Rows from block 3 of the text decoder of a small audio captioner, named by matrix and row number. Rows with one number belong to one neuron. Each number is 128 + 24 x the weight over its row's rms, rounded and kept within 0 to 255. All counts start at 0. Numbers have three digits each.
Before each neuron's rows are labels from the 100 texts, of 14976, where the neuron reaches its largest size: "tokens" is the input token at the peak. Only what is clearly more common there than usual is listed. The data: synthesized solo parts of chorales (CocoChorales).
# gate: MLP gate (decoder.blocks.3.mlp.gate.weight, 1024x256), inputs 86-171
# fc1: MLP up (decoder.blocks.3.mlp.fc1.weight, 1024x256), inputs 86-171
# fc2: MLP down (decoder.blocks.3.mlp.fc2.weight, 256x1024, transposed), outputs 86-171

tokens: "a3"; "a4"
gate.480:133170125128137127194127109190132128158127127148124148128120127112127101127129125128133132143110128129128133127114128128114103105128065144127136156126152133127129128128052175128134129128128129135114134126134127157177129189129156129128127126127129126193074128
fc1.480:075142124128177130073128129108120115157128064103127128127129061127127128128175136128085143127120113112128122128138128129129157128129128142128097127130128130131130129130183128128169128128130183117128104131128150129128127125130099129129130127128126128128129148
fc2.480:126145118129121128129134085172126120131194148129119154130140121128130155134129126189133135131127023135127123107107161128131075114149128130121128128130106127126217124119129134074124131125125127130073124129150158126103127128128076200117130121127133150129144129

tokens: "cello"; "a3"
gate.277:129127128127129096128195120162129126128129128129128128130128129132128129127095128128174130127129115123123142128126128190128128128132130117132126175126129128129115121128129125188139137103128128128092128129127205128106129128205099127129116128126124124128130132
fc1.277:127117137128129151119127125126128127101131132090128131127128090125118127105125203120144130128143126095128132169125174134133128138129127129127128131128185127124128149129093080129125128129124076129124137093127094128127130109129127255126128127129135102126127131
fc2.277:132127120129130128130112128127125104255107131132124129131131120199193128129108127120126131127141126125133128133121045128121128123128127122130109136125132124125121060142091128141129124130147122128123119128129131129131130128125118130152129128128127131128128132

tokens: "cello"; "a"
gate.746:128129128129122128109128130128087150126129129172127128130128134128128121128161128101098129128127128128137133125140129128142042105130127128128127206102127130129128131066128230079155128128127137127129125129128128144128128129128129128128129128133128130128134107
fc1.746:118179128191128128129128128129128126123128128179116129062128095127034086086128153127129122128128128079129149128138128128126129127134128128104046128128127128134128127123128128127087128128127128128117058129128128128129121128094128126127128127128132128129129129
fc2.746:061125144133126129126115127128120134136125134128135127127128132130125128122128122127000132163127121146136118130129133126135128101128144128125134126144131124129118130166128122126170119121115015133125134134142124122129124131128136129135149128134118127130128130

tokens: "4"; "3"
gate.652:135155127107129128124101128123184112128123128128125128081129125129078124128167121129169128119128095110055128159217128144127136128128128129149131130131131128128121113168128130092128129129128129127127128127104128131128046128141120081129120081128129129104131155
fc1.652:159145100135128121119132117029128123142136112191117135090129128127129104127134128158128128128128129179117128129126126129129155130071077133158126134126123130128129110128147129125127142121120104132128125130122129127127123128127127126127000128128131128128128130
fc2.652:117130073104144125127129110128126125130127126130124154135134153127141150128130128130128128128113128126128124124129130131136128105143128129117128127130129126073129108130126094128130088129128132128152104158129139198126129126128127123130117128129129133126197166

tokens: "trombone"; "viola"; "bass"; "cello"
gate.49:130127127129118127193195125129128121145128134128128024130128127130128187133129129128083063128141128127127128127072128196131128125128129128144129129130127130130072128128128152198129128128129128203165128129126118127120128129129130145128125134125130128128130129
fc1.49:129128126170094128128115125130129128129102128128129128163124167131129087125129128126129179128129074127139109128172137129128128128142131170133128128126129128110093111038128093093133127126205127132115117118127126095127129129093128163131120129126129116120146093
fc2.49:130125041129128126153141126123131139083128129071133160136124210129130125129144109130128138128108132099139127047116136105122117129129132134141146115128153128128128126122129117129131126140128134040128130127135124105125053128133122129129123118154133131125083130

tokens: "trombone"; "viola"; "cello"; "bass"
gate.24:128125127123125128128116141129124119102129132127138141132153055128134083185127128121128127114139128128128112127128127127128127127129092123128129059128183164128097128132119128162129127128130131128130126129128125118128128127120076128076127128128133129128119134
fc1.24:128129127128129162181132127178127128212126128128119128128128128132098129128129128164130129131129195126119127128128127108129128130128072128129128128128223128129128127129128127143091123127128126128127126129174128127128156136118127175130132128123129128125128129
fc2.24:128125079131132109123131128107128130128126123129127126127122132114124129070141000128097137066122129125130132161122133122107133128128183144128178128139131130137129135126127125052124131125127255126130128128127118127129057129134131126131120128123134057106133133

tokens: "d3"
gate.5:183129128130130073127099118158167114128128126126127127132182126157129127134145127129128096132122128140168100128088128129153129057161126127129127127130124137128159124125126161070129126128127130158127128151129113128101137072128244154129123129128130106126206130
fc1.5:127133128124128131116127191135147128112128128128128129019134112062127060130126081128127110129130127087115128128128124169153128161125128124202123136181122118126128125128117146083178128108128127128127155091130129130128128128130132124040130160196098149081130153
fc2.5:090126128128099136078123138131137130148125127152129131079126211133133131107090094124124126128138123125145133144127127126165129162074103120136124127137128129129110171143157134129106105190135129125130125076122130123128119145129134063135133140129127116135129130

tokens: "4"; "d3"
gate.332:129128128129134119125052129128139098120124128129126119125162127127127126133080188127163073128129129129089128180127129132125129129122112131125136128159178069140078066123078128141153119130120112129151130169126098128119126129180188128150117127185113103120129127
fc1.332:120129128128126168126115128123106095128158131123140149173151225136152127185148074128128128112105128143121177132128128128122107129114088133108114128087128122126149126148128111120128122139128181128064128138131127128124127132073124129128210121130128130127122128
fc2.332:170126128130129126128090135119127074119123126152118127122129000128125127129125134136146128128142132195078129130116154133132128128138118128124130237130119128115136110119088119099119077126115129128129129147127139141120128118193126210146114132127128137122134119

tokens: "cello"; "d4"; "bassoon"
gate.449:128154146128133128126080124129123127128130114128088124128115119171129105125128130128144180128129130129176124128116128127129097131119128128131128098128126121153131127128128125127128188078122128127144097137117089134208141120128128130128128120127129149127147127
fc1.449:127108127133124129128128129128123200094126147126129132088126119185127128197128127126141130131111106128128128128114135096163128232127114123128129129184109120110127128051129127130127124128128126125085154127130152147129128130087150128130127128132128127124091127
fc2.449:103127129170128132185114131128117121211123050130127134129127124181134130150129161128128124148129102127128126159123133128101128100122106128118129135040182185131126127130128129130131121039129126129131127117128129126131129127091075131128140125089126124130125114

tokens: "cello"; "trombone"
gate.444:129224129128126128128128130127100114118127127112127127072127097128128127129128129129131128128129073129127128000128128130127129172148129094129152115147128127129130115072127127127077129065117128127128129128177121128128119142128115128179127128127108128128128127
fc1.444:126129127119128127130128120064127127128070128126129103128119128127122130127128131127126129130128114127126125072127127124079119128128087103126124128128127128129255132129129134129124127127128128230128128127129128128126150130128128144128129129129185128128153128
fc2.444:113131128129143128126134129078119128062128129112119133157130154102088130126127090126129244138123131129126146122128128128132121128127128129126127126133127132075131132130126120128130117157231153126255125130129132141125122167158128134120123129192127130131146136

tokens: "4"; "b3"; "#"; "3"
gate.388:127083080127118210114121129127127129129036124127140024114076127126116127122159128128130119138129126118127128156129138175129133143126128204128129124147153128129119204132127177127076128120125144128084105079128126129129114124128128131130128118128127110159099219
fc1.388:132128126129128130115178007142110076190128128127126122129130127141129128133081132131127118126128128190117128134161136134128127124123232174141127127069127128128121143127126129127127233136129134116129149129132119128101126115076127130127126128106124127128126130
fc2.388:136126131161140157125136129128079128172134131129077133128127129148131134128093053128131128132129128122076128129117185126130129123133140128127128128128151130127130129075133203130180118030125136130128130126124129115062104129133130126128131157108128127128128129

tokens: "cello"; "clarinet"; "f"
gate.382:129128214129128128161095127128151131134128128124128128098127071128138127128129146129249128128128128129240128128128128128128170128129137049128128128127128128203138067128125111092107128102107127091127128127155128128128102128128128128138128128127110128128128128
fc1.382:152127129128129127150089127128153129128128128129128076128125128094191128129165128127127083128128052082129164130130077143128129127128128128128128128128129158091128128128128129128129128232056160129128185128128062129128025128066127126128128185128119128130128128
fc2.382:128119125127131128046125148131133130126128131127126128137132129120135096000140114135124143125124130124129133127135138182145123129063128126134145125154124123124131103133122125128128130135131129140107144127126116125098115128149125132119126142150129118128131141

tokens: "cello"; "viola"; "bass"
gate.81:128130129127128125224128112128124126117142125165129166152117106121121128127118128128133140126128128128127129128123130060070058133130128128128153128127122154127109128130128128141128122128082128128131128129128127127128127128134127120129128136078068128128129211
fc1.81:128128127123128103128128127111033129129126126127130127128127131093126152125123127126126178128129128128094129129128086127120128128255129187232128155125130142185128128196128131162060163128108115128127125119075127094129180130128109128083128124129131138120080127
fc2.81:132129127071125119127128129128128188132251127133130128119126128128128128231126151122127127130134126128127130129167119120127132139122126124131114152130111122131127130075134129130127132126128128128126122126126132121131130130123130133128127129117126125129127125

tokens: "d3"; "<end>"; "e4"
gate.334:118141129157131127126130101128132123126128128178129042106133123128128081128147128128129142189128127163130127125132129144132130129199098129124127153140153127128127162128226129127128053129127060127093128129120122124100135128128133127128089135129103154127187118
fc1.334:127070144122128129188102126129127129135130128146134135127121135128188129082154144112140140091135215127126092129122128152052084076120184127129122124065128128128128131128128106134131128099127131130117115127117145128200128170093129128128129127129127070128089124
fc2.334:154128150166094127151128111129126098128170129133100131129173072128132128191132162162128129128122150135120085126126135192125126110181143132062149128127132129126136082118128087150129128127105128123129128255132128128124125063128131128125125119119086207127131100

tokens: "d3"; "e4"; "4"; "e5"
gate.329:125128128138120128126107128139128151171128128121122171128130177105123128132128139117129129127095128127096149127119127128151128129159128121120063128128127126118112128126129134129187071101129131171128090127182129128128128123128126128127131190105188170127127129
fc1.329:131102110135128079132129128105097128128135127128128127127127103129125130123128101045128229128211119128133128116122155129128024128166127209130128157127127129129128147129128128127125133125129128127129127182128127128155058156127152199130145128128127128174129127
fc2.329:132131126130131128144129146126129137122129129130133127128091095116127128128122131129128129126125051130130125143138128129127140137152124133128122128140129126160047184138228131130130151126119124130127130166147128127127126135114094126119126127130127126130151119

tokens: "trombone"; "<end>"; "a3"
gate.744:127137127202151138166134124129133128128128115126126101127128184129129134128115127123128132128128128123131128129094127129124114098128129124136128128128127128120195151130116155129127129115117128128091148153122136149128129131125078127135122130129130155175137128
fc1.744:130128128117121085178122127128106089134127086148127144119128130124093118126127129127125128127136129174183130153128129116128130130129072125162192129086128128104129138088129126126139077128127133128128127128133173128130128074129126130141128172128128050068100097
fc2.744:133119128147127138133118205130132112125116129109128165130128125124130121129129131129123119127129129128131128109127126105128128067135117128160122135148131129136128169123126123166128124119113066142138126139111122125129092141155181129141128110128129127137125152

tokens: "4"; "3"; "b3"
gate.451:128128170130128130128128127128126164114128130118127126106128128107133128128135135143186130118039128129128129127125137127125121127133231109126135128128125128104126128120111121125073111129142189128115135130135015128128128127189118129084128126128129146128152131
fc1.451:122128119125128129217134131149069128087128152128129112132127143128127129127128136036128128131126128135129127190121128128136127128129128117126177128164128147132127143128128080129128127128161126118144099153128118127131127130195127134140128128128128230149110092
fc2.451:180129134130129137128129128132133148127145087130115129128110189124117130128127125155146134124117124122127155128124129131120128152128123111127129128114119122127130130127137133122129134126125136115127164125126127128132129135128131125109157140144127126127130119

tokens: "4"; "3"; "d4"; "g3"
gate.214:114125119032130127118129128128128131146152095130128128142128138128128112128131127126162128120128128126128129134130127128128129180126128128129128128127161127128128126174125126171134128127128128130128128128128145128167124127128116128130128133169023136101118128
fc1.214:128153127128128129120150054185128113127130142093126129132129127122128128142054128130134129127118127128086128127112146137129126126129125129129126131129128128140125096129119128125129079127050187155128128133113127152127126127133134128124128128245176129141130129
fc2.214:119125122107128119105100112125127144129124055127150124209129127125132128060129124123132130106089115125129159130135133126161187127096131121156119126126137128123079104145126136131132114133132111143127163110129129130141147128110112127135127127104136131128074203

tokens: "4"; "5"
gate.229:129127163133122081127121129127091128162150127131093128128141040033129133075128129128128128122128121167151166129190129134135130067128124129124128131130129127128128142126165127128091124128129112099117130098143127127183131086128111127188128136134124129127128126
fc1.229:128180126107109128133128130117125128127128174126128130119113102129130107128126138116129128121128126128128097126149116128116178130129127128130126146140129128130127115166128130129099128122128125128125101123182131127128090129094127127130131116128130129150128126
fc2.229:127147128126127123128132116125125116133128128124125044126142124131093088133122130129132129131145126129118118203130127129136129129124127128123106155128130140128130130135116052124126093121139130145129116128128123124128182126130111127143128169128097130125127116

tokens: "trombone"
gate.606:128127139128120128139092131123085128121129125128183127137108128127129129131128127129138127128129095161110128128153066154120128130123126122129093131133128129128129167130132170128127122128128129123127126128128131134128128128128124129128128131129108131125127126
fc1.606:059066127128212126122130128128134125144128074000106129129128127129127128128128128126129130156120128127096128128127086129128108128137128128128157128108128091124128105139121115148128127127128128129127128128110107128000128167129129125128126106125129128131133100
fc2.606:133126129128124133126130138129128128125161135127117129129131130128125131128146126132142122129128132122128193119132129135131126139125038136127128129122143124127049124125128126126128130132125128129138200128127124128141124126130129123123129124135124128127133128

tokens: "cello"; "5"
gate.658:128129109147126093108128123128128127134128101156128129142129127160107137127136134107167129127151128127127163122127183163128131128128128125113128129128128128128082114131177128181136129129107127127140128150128174128128124128129128128128128127088128129106128128
fc1.658:112170129126130156152128128128138078143122128128128202115191163128128128127147129128128128154139096128131172127130128203152083165125125133128081130082128128126099138238075128128128109129127121129033118128127127127128130128129128100138127128129117128152130127
fc2.658:130031127137161106163129127118129121128128126204115174125140121125133146133127117129128126132126136129119137132129127129142132128128107130138131130150127119127127129128127128129122122123123099126128125129126128129128128129129123081128126199134146146129128127