From a checkpoint of a small audio captioner: encoder norm batchnorm, 7.5 epochs.
Rows from block 5 of the text decoder of a small audio captioner, named by matrix and row number. Rows with one number belong to one neuron. Each number is 500 + 50 x the weight over its row's rms, rounded and kept within 0 to 999. All counts start at 0. Numbers have three digits each.
Before each neuron's rows are labels from the 100 texts, of 14976, where the neuron reaches its largest size: "tokens" is the input token at the peak. Only what is clearly more common there than usual is listed. The data: synthesized solo parts of chorales (CocoChorales).
# gate: MLP gate (decoder.blocks.5.mlp.gate.weight, 1024x256), inputs 0-63
# fc1: MLP up (decoder.blocks.5.mlp.fc1.weight, 1024x256), inputs 0-63
# fc2: MLP down (decoder.blocks.5.mlp.fc2.weight, 256x1024, transposed), outputs 0-63

tokens: "5"; "4"; "b4"
gate.375:561507523516503501500500384504512512469500501436503490500419500500500500500637503500501498349393499497542578501451461498502529638502342498500555512572469531499571576500501489498488461471530501
fc1.375:500597505551502500503485509470555505506499488499495499509494499612500495492503502501500457506501503498451496494579437601517510424497501491500452559508524285499494501458535441500499506506499500
fc2.375:495484502508448474500500500500500499558447500503499487555583478498509500467490518492500501522500497507498500496505508500502499564503662504502499509500502499499513500497439453502467510612505500

tokens: "b3"
gate.0:507505457488505496580517501499475635500576708501562498500503498509496507499505492501493404470496505500499495658481449504486503498507505290501511506496504486500499506496498499510501513504500498
fc1.0:402455516505501499582424313613497453500505435499499500505305500500587500294502500500545500503500499565507586471500507497502488499506498474501497502501513501501497479552501500489502527500501500
fc2.0:501497505488499499504547491457505345501507495503516531475500444521491490498500517763528500525538490547500509492496485496499519499434631499483497492501430505789500501501488482500446527374500499

tokens: "horn"; "saxophone"; "violin"; "viola"
gate.383:500500347499573535625501419500499500394500500466578500501501500523418500462500429493499500498440493500500501500503499577500500500500500500506501503560500499480501499429509718500501645500500499
fc1.383:499503500498500625500285500487500493410503500501501495499543500500498503498498500501500500500471470499650500659492354478418485500499501501500500499419500500449501499500449495529500505498499508
fc2.383:490504526486502504500500497480489492498628483516499498500500497503490447472496509545498331514515513551493474500444501506505514515505498504498560492354502499500511492485465464502550501489491585

tokens: "b3"; "b4"; "a"
gate.534:500500504501500500500500499511391495500567501505394498500505459500500512453500501500500501499499506331502499467592501500611555451548501545499581504579499500501665497512525502402498506501521500
fc1.534:520375499413463493500472506500512554554495501500428487500431530470501500462495479503499497501500499541498482416548502460490499499529463496504502500499562498583501499503498493500499500666406471
fc2.534:542499533491501497499499501488517486466505760512500493509508500502501640503501502517517500476513515503488499483507508480521496337503500204493710498520500504500396499483532506491498503309469493

tokens: "tuba"
gate.373:603407570507497513533539503590457500530515499520503621471500530551514656501499496512513504497500561500360483501336568509500500502500638501497480499500480578501482502351521500494497500587398501
fc1.373:418502292482502499598501499501496417498501501502558501500500500434424498499498500495499496501500500499378496499500467521500565519500499501501499500501500533499500501500500522422502500293499434
fc2.373:393501508492522523500491497506502429504499496495502487497497513495504503503501500498521497465502495497512356505491555418494505499514495537509498495497505630504464506505416496487503505488514585

tokens: "tuba"; "b3"; "c4"
gate.321:500451500500499499531501501500498500500625502501501498345500467502498503500273498547427309315499498451498500509521604423497499495500500501499500494502501497496500503500467530500502502499501505
fc1.321:349503502506503513520460478500471520500491499555487500485320486500501495502502501368494475488498498499537509504570413505508565500497499495495465502317496586501646501499508497500496500499453497
fc2.321:499502501500489626488518501503490403476499555550506504500505501504502501502494502512502500582499497491459571502499500482501495508496501501375494418496477492496504485459499468495496470540498494

tokens: "b3"; "g5"; "4"; "g4"
gate.216:496501471504709409506536611512404497504502511457496519489384503500493499515540499500610492410562507495629510505514439494503530497487499511500535514488499414496503499417507498497504498501502343
fc1.216:493571472482501370506499500535510490500572486492500498419476501500522508444495497502503500500532510500498497499494499506497500806522456636499447498503509496501498496503596513502583500497606491
fc2.216:503510484762501496563492527478499509494450484498513608258496521499502497491494499495456505501492472495500454505500569505493504518435557501498489472503492496285459520494533498499499499509512500

tokens: "b3"; "b4"
gate.429:500511624331532506508500507492520601499495596494502501504500737651500511611502495555496502449499501500558500613603500495482503492508501417562509501496513514506500504504569522498499502500500239
fc1.429:498489500532486499502499500499502499504512501507499503496502538494495501439498592528504450503486557509496499501516498320504506506517555502523498498565499499502500495498499565500501500569515499
fc2.429:501502516497509498486502497489497474553548498608489523515500498510498478505495415505515460505509507500490517474425500502523507491495506525502432577510493489507500487493490487501530518485500453

tokens: "<end>"; "4"; "3"
gate.610:500500367550445512503388505497505499499494501500501500311503354492500506546499503499527502650502510534507502604657500492508508509519523500500500501498499500493510498498502500501584502499499499
fc1.610:471501265501503477518498500500500634499495502487499503306501498405500500502505495493550461497488508507503499502515416528500512502504500495505535481507510500502494499475558501508500498548512219
fc2.610:498512500537405500460500449502515551522530410490504435524504500500591521495516253358500502434469514337521482498490444515536492576276501550503440498537446469554500502505611505391503502584498351

tokens: "b3"
gate.404:572500504499500509649506496503462501667501500500502502500501501561499501500499500496501566500419447507500501502498498499504499498500529493429499547685498502501501461480561501495546482463334500
fc1.404:516660506502445501499499502499503496503508496488499503473465380501504498503514495499589503528503502503489497498505513507499501515499498490499502499503499504498501499506360501496492486574574498
fc2.404:512491504473511492518499496422509519505506505500493495495500454529462505487507500500507500503549491726501494480500502496498498483501529476503525458498500376670492504499511501604466493499501655

tokens: "g3"; "4"; "f3"
gate.205:503495497500542500500407364498506504514501500500496500496581475499540505493575441426495450495503541401503419498505478502554578500501500506502493500501406506502396482501502501499502378358533530
fc1.205:411510490499502397593503498500386606498499558443501530381529499510500478496492508479554497603501505509496466481498493506501480505580510489514495401579501407496551264498386429510494429498502506
fc2.205:478508528494481499498508447495543474491499500504501488555497500508503498346495527500498497502517482498481662486576497499516463504574422499500466414317506525562475594451494571496497496498484640

tokens: "b3"; "c4"
gate.103:531500346501519280435501496501492500500494500500404644500635483512453499516497321479467549497504498588507533502500487668499501483507503468497514496500501500465515500500499325501538500477498500
fc1.103:311341492501469496500392501500501500500500507504635498494500489500498733458499499360500509499424609555513502490652501500505504499512500502501501495535427500483499434368514500502401500493500501
fc2.103:496458532540498507491498479504503548551501481617497485496432490402501501500485503541502505503527493509504506456517503470506713506500332577503498562512492496550503500502521595506542516459556640

tokens: "c"
gate.323:500500494498483500500500500667500514541522500569500500500502500500499500499429500464500593550500499588500499500500499500500500500500501327499500499500522500515500500500499500485599500353550553
fc1.323:459499501499491474500500556500495498499501502557500499322469645503500501500501373499500499537500435500586501500500500500500492477519533501501436500534500499470500500387526500500501354505500499
fc2.323:452478470511508511522509506497494521526482547491502483511494503499524466499543493476495499498499507509506468503487499514499509655444504496504498506495510508431477500494436159516489523510499499

tokens: "g3"; "b3"; "g5"; "c4"
gate.52:526501499819501310499504487502506500498504616498500521474511494500499507546500596498498520497644504494502517514487491502499512500500500498474514500523499500501465581501532488481504498499566499
fc1.52:509499502436503499347502500500499503638506500495486500498572557495509558524502499503547491572498408422501503501508517572530504500497484501503535524500523497499501501478500497568502503500500496
fc2.52:500609485494339497499502549495497500481485515524517501468535502508511499500478545501497491497519499486497497589493502493498447507229618496495274487593503501479500502500504456492493487498497496

tokens: "tuba"; "cello"; "e3"
gate.433:509500528502500457498635513504498502498499387497500550499498499500500494616499502555467502499498479519501501501542491524476501492374497529496599501500502501500499501497503501495502511499500498
fc1.433:500500479490501425499501500334500500500504501500500464481501500501501500502500501499627498500500502261500400498499498499496499500457505629510510484500502501500500499500500500505501500499500576
fc2.433:448476253494505505623493302522494502484569502490502504483529514505490500468518534495494500517500457467474523506504499487489492603339505499525504460482500503499501526490496502540494502502499560

tokens: "c"
gate.700:511499501497501503472501500499625497486539720500466511500444498557499501501503646499500500497508496491382500643499444502494496497584501399500469494500504441433501501497464509612520520510500491
fc1.700:496439577494522503508506485574502499494590500498502508507504538498602496501501496586501501470498541497503499502458504497499405499488497499691499501497499497407503503474501419386488499533496499
fc2.700:524517496473497499500510500490503493500496608503498517498739493515497744514503504500684495503545295506499505498524502503501511376497547491501485501499476504497506496500489499498489498475486492

tokens: "g3"
gate.31:502505381502499497380495416500488539497493500507462473430503501496500550501500562475496503499499502498511476529496443658522497577463500495499520584503499506357499494501499432505487485501482563
fc1.31:496494570424499535619507492500543492503501499497502604510502488530531412502579509514503497468504478503499475505571501493495502498502552534501330531495555500501509525476500499497441503493491496
fc2.31:494506498484499556501500500502509499495501500470567573516506496494497298507522503605499527501285569502503504514472481488501498571423490505500498518498497504415501514506488482499498516501499460

tokens: "#"
gate.333:616555471541437504542360503478480507506358499531500499496500446499500503500537540520499504500504485527695548500500500499503501616510476561381500501544502508416499410486624560492395553474520502
fc1.333:500499498495500463502496408500501456536499484499443574488520500457727500499502493449498500496531325481607509500538576502499678496500496499503502571593503501550502495492504500499501500499466502
fc2.333:502499434506498509517480538510499498501497503477466461502539563725530530504563419360497504495432497488502501500375502501497506496497444492497521499500532458500503480553509524498638496544495500

tokens: "5"; "d"; "g5"
gate.448:512499502525503497531515345494500608501496391504484464558501498423510537500503499503438534582502499600500498498578504499656500712497493514500494522501498499493512504427500500499490501478588488
fc1.448:427379496499499500509490501538426499520500506473517493504507500498500458502500490440498491500654500477500500504500562497493499498500495500342397446489423498440508436583501501497428427506502498
fc2.448:429295500503494501504445505516494500509492503488516501418466500497520516484507499500497501500497496507495502501519494262500540499542430570502500499492494500539499500513655541494533495501511503

tokens: "g3"
gate.108:499500502501499503500500573493505495499501497503441498509502422605615500503498500621503503351502500499507502501421503589518472501499475502500458551500500504501526501665502502627501499453498499
fc1.108:500502499500501502501498560498568503539499494537500501498501502500442492506501500429389500500504613500369500499501499503501500501481500500443500499538436471648500500499418499578499499497406485
fc2.108:653509509512505494501494508494499509473493509894486497507492526500509501498490497504500502281493522455518490495498509502508500504491501514494494507505501541487494498607538499506504496500502507

tokens: "horn"; "saxophone"; "tuba"
gate.210:500499501500502372397498499549500500500500499491499500500494500499502500500502499496628500432501501497500473500500501501500573500426353523500340500500425500499454547505392649500489531500505500
fc1.210:500501507501498481499555497614497499447368623474500500429500499508496617501498574501499518501496501478501501500500391501500526500500500494501501486501498499500503499500501500500500443500500498
fc2.210:499508494500492499512501549497502839502484550499501501462505535497501485392491509501434506511502534512513487491499519496494652510492504503490563500489503503470442500506497497500499516497536493

tokens: "<end>"; "bass"; "trombone"
gate.201:506492566508495500503500496498343683643353717506501501451530494500502502411501541481427507401502502467501499502470501499502500514500360510495492503500657503499406444502502504501501497560499470
fc1.201:445502506503584519497493496500488421498495489498496550511441576498505499500502411498507455500486493485501572500517514578582548501502498620502497497508401500494548504501500504497501490489521445
fc2.201:497504508413501760525514505507498479687504514517498517508561454507444498501501496501497494502643512508495501493451495478286478507490506499512514505500512631496504554504473422496328503566400508

tokens: "g3"; "g4"
gate.641:500494524513500506340495689518491499563450500427501507505501470501508494492508547475486515507595495503497499594502502487468500498500502543499466499499498502478553632472494501496429568505498500
fc1.641:547502500485451505493499557500502474511501499500490500602515538493509497276499499498465572507499500501490500505518575491563507413501418500414523505301567486504509500506523495466480577491501499
fc2.641:518524506501507504500527502500504462446534517503452639524496501502360313504492510505506457530505540485500499409463509668508499505498514500390487503501335499408501501389495445498498469451500530

tokens: "b3"; "double"; "bass"
gate.319:508476489447504392536499502616343662499500782489502561493574501606495487515590500497452523491546522501503422495426495426442496590491499492499521530500509500484511628500542462505500500453491463
fc1.319:504609499509502498499500538501467598504485620486533495492543418618500499484581499422497502522441502492499496498490500500477406500501664482496508504500508499394319510501500499501500499501499494
fc2.319:366499495497483501524460506497500421405438513514494503495497504498533495639460447424513494514393575501495500499501573508488522458485391495504502547458501503413499470494420492500501503500497348

tokens: "c"
gate.194:503498431459502502501407514501505499480501514447573528497498505497451563544500500514500501452444455464478500500498483495489368495500493500508383384380511392498495319500502501499494565516500498
fc1.194:472500501500404503565493461511475494501558448523562310500501500501519580500479505369506486505500543524432507485491501500480433498501304563445441501505500507500477571534501546479503497499501502
fc2.194:499531528553499539502504501501501475503498404625504316517498480501555498501499499498500506500552501501525499502498499499499645451502504504500492550499499518707494661532500501501498439502501443

tokens: "#"; "c4"; "g"
gate.647:518630499502500459501386502513499504500497374527450500464500502501391499500499502499455497488525503499500439496502563573543507449500500506545500490521498668498468501498654499499504689498576504
fc1.647:494499499503515501535491498503501500502501505341282498486497501522567493501420499499500511503501497500568586501504501498500501501500500499492500500505557501397502493505500604499500670500451502
fc2.647:498510500206494493510502489501500503496326503489413484560497500459553500503653420476509504463500497493518503507503503504502503502501460503571490498485514484508563498486503519497507524531500448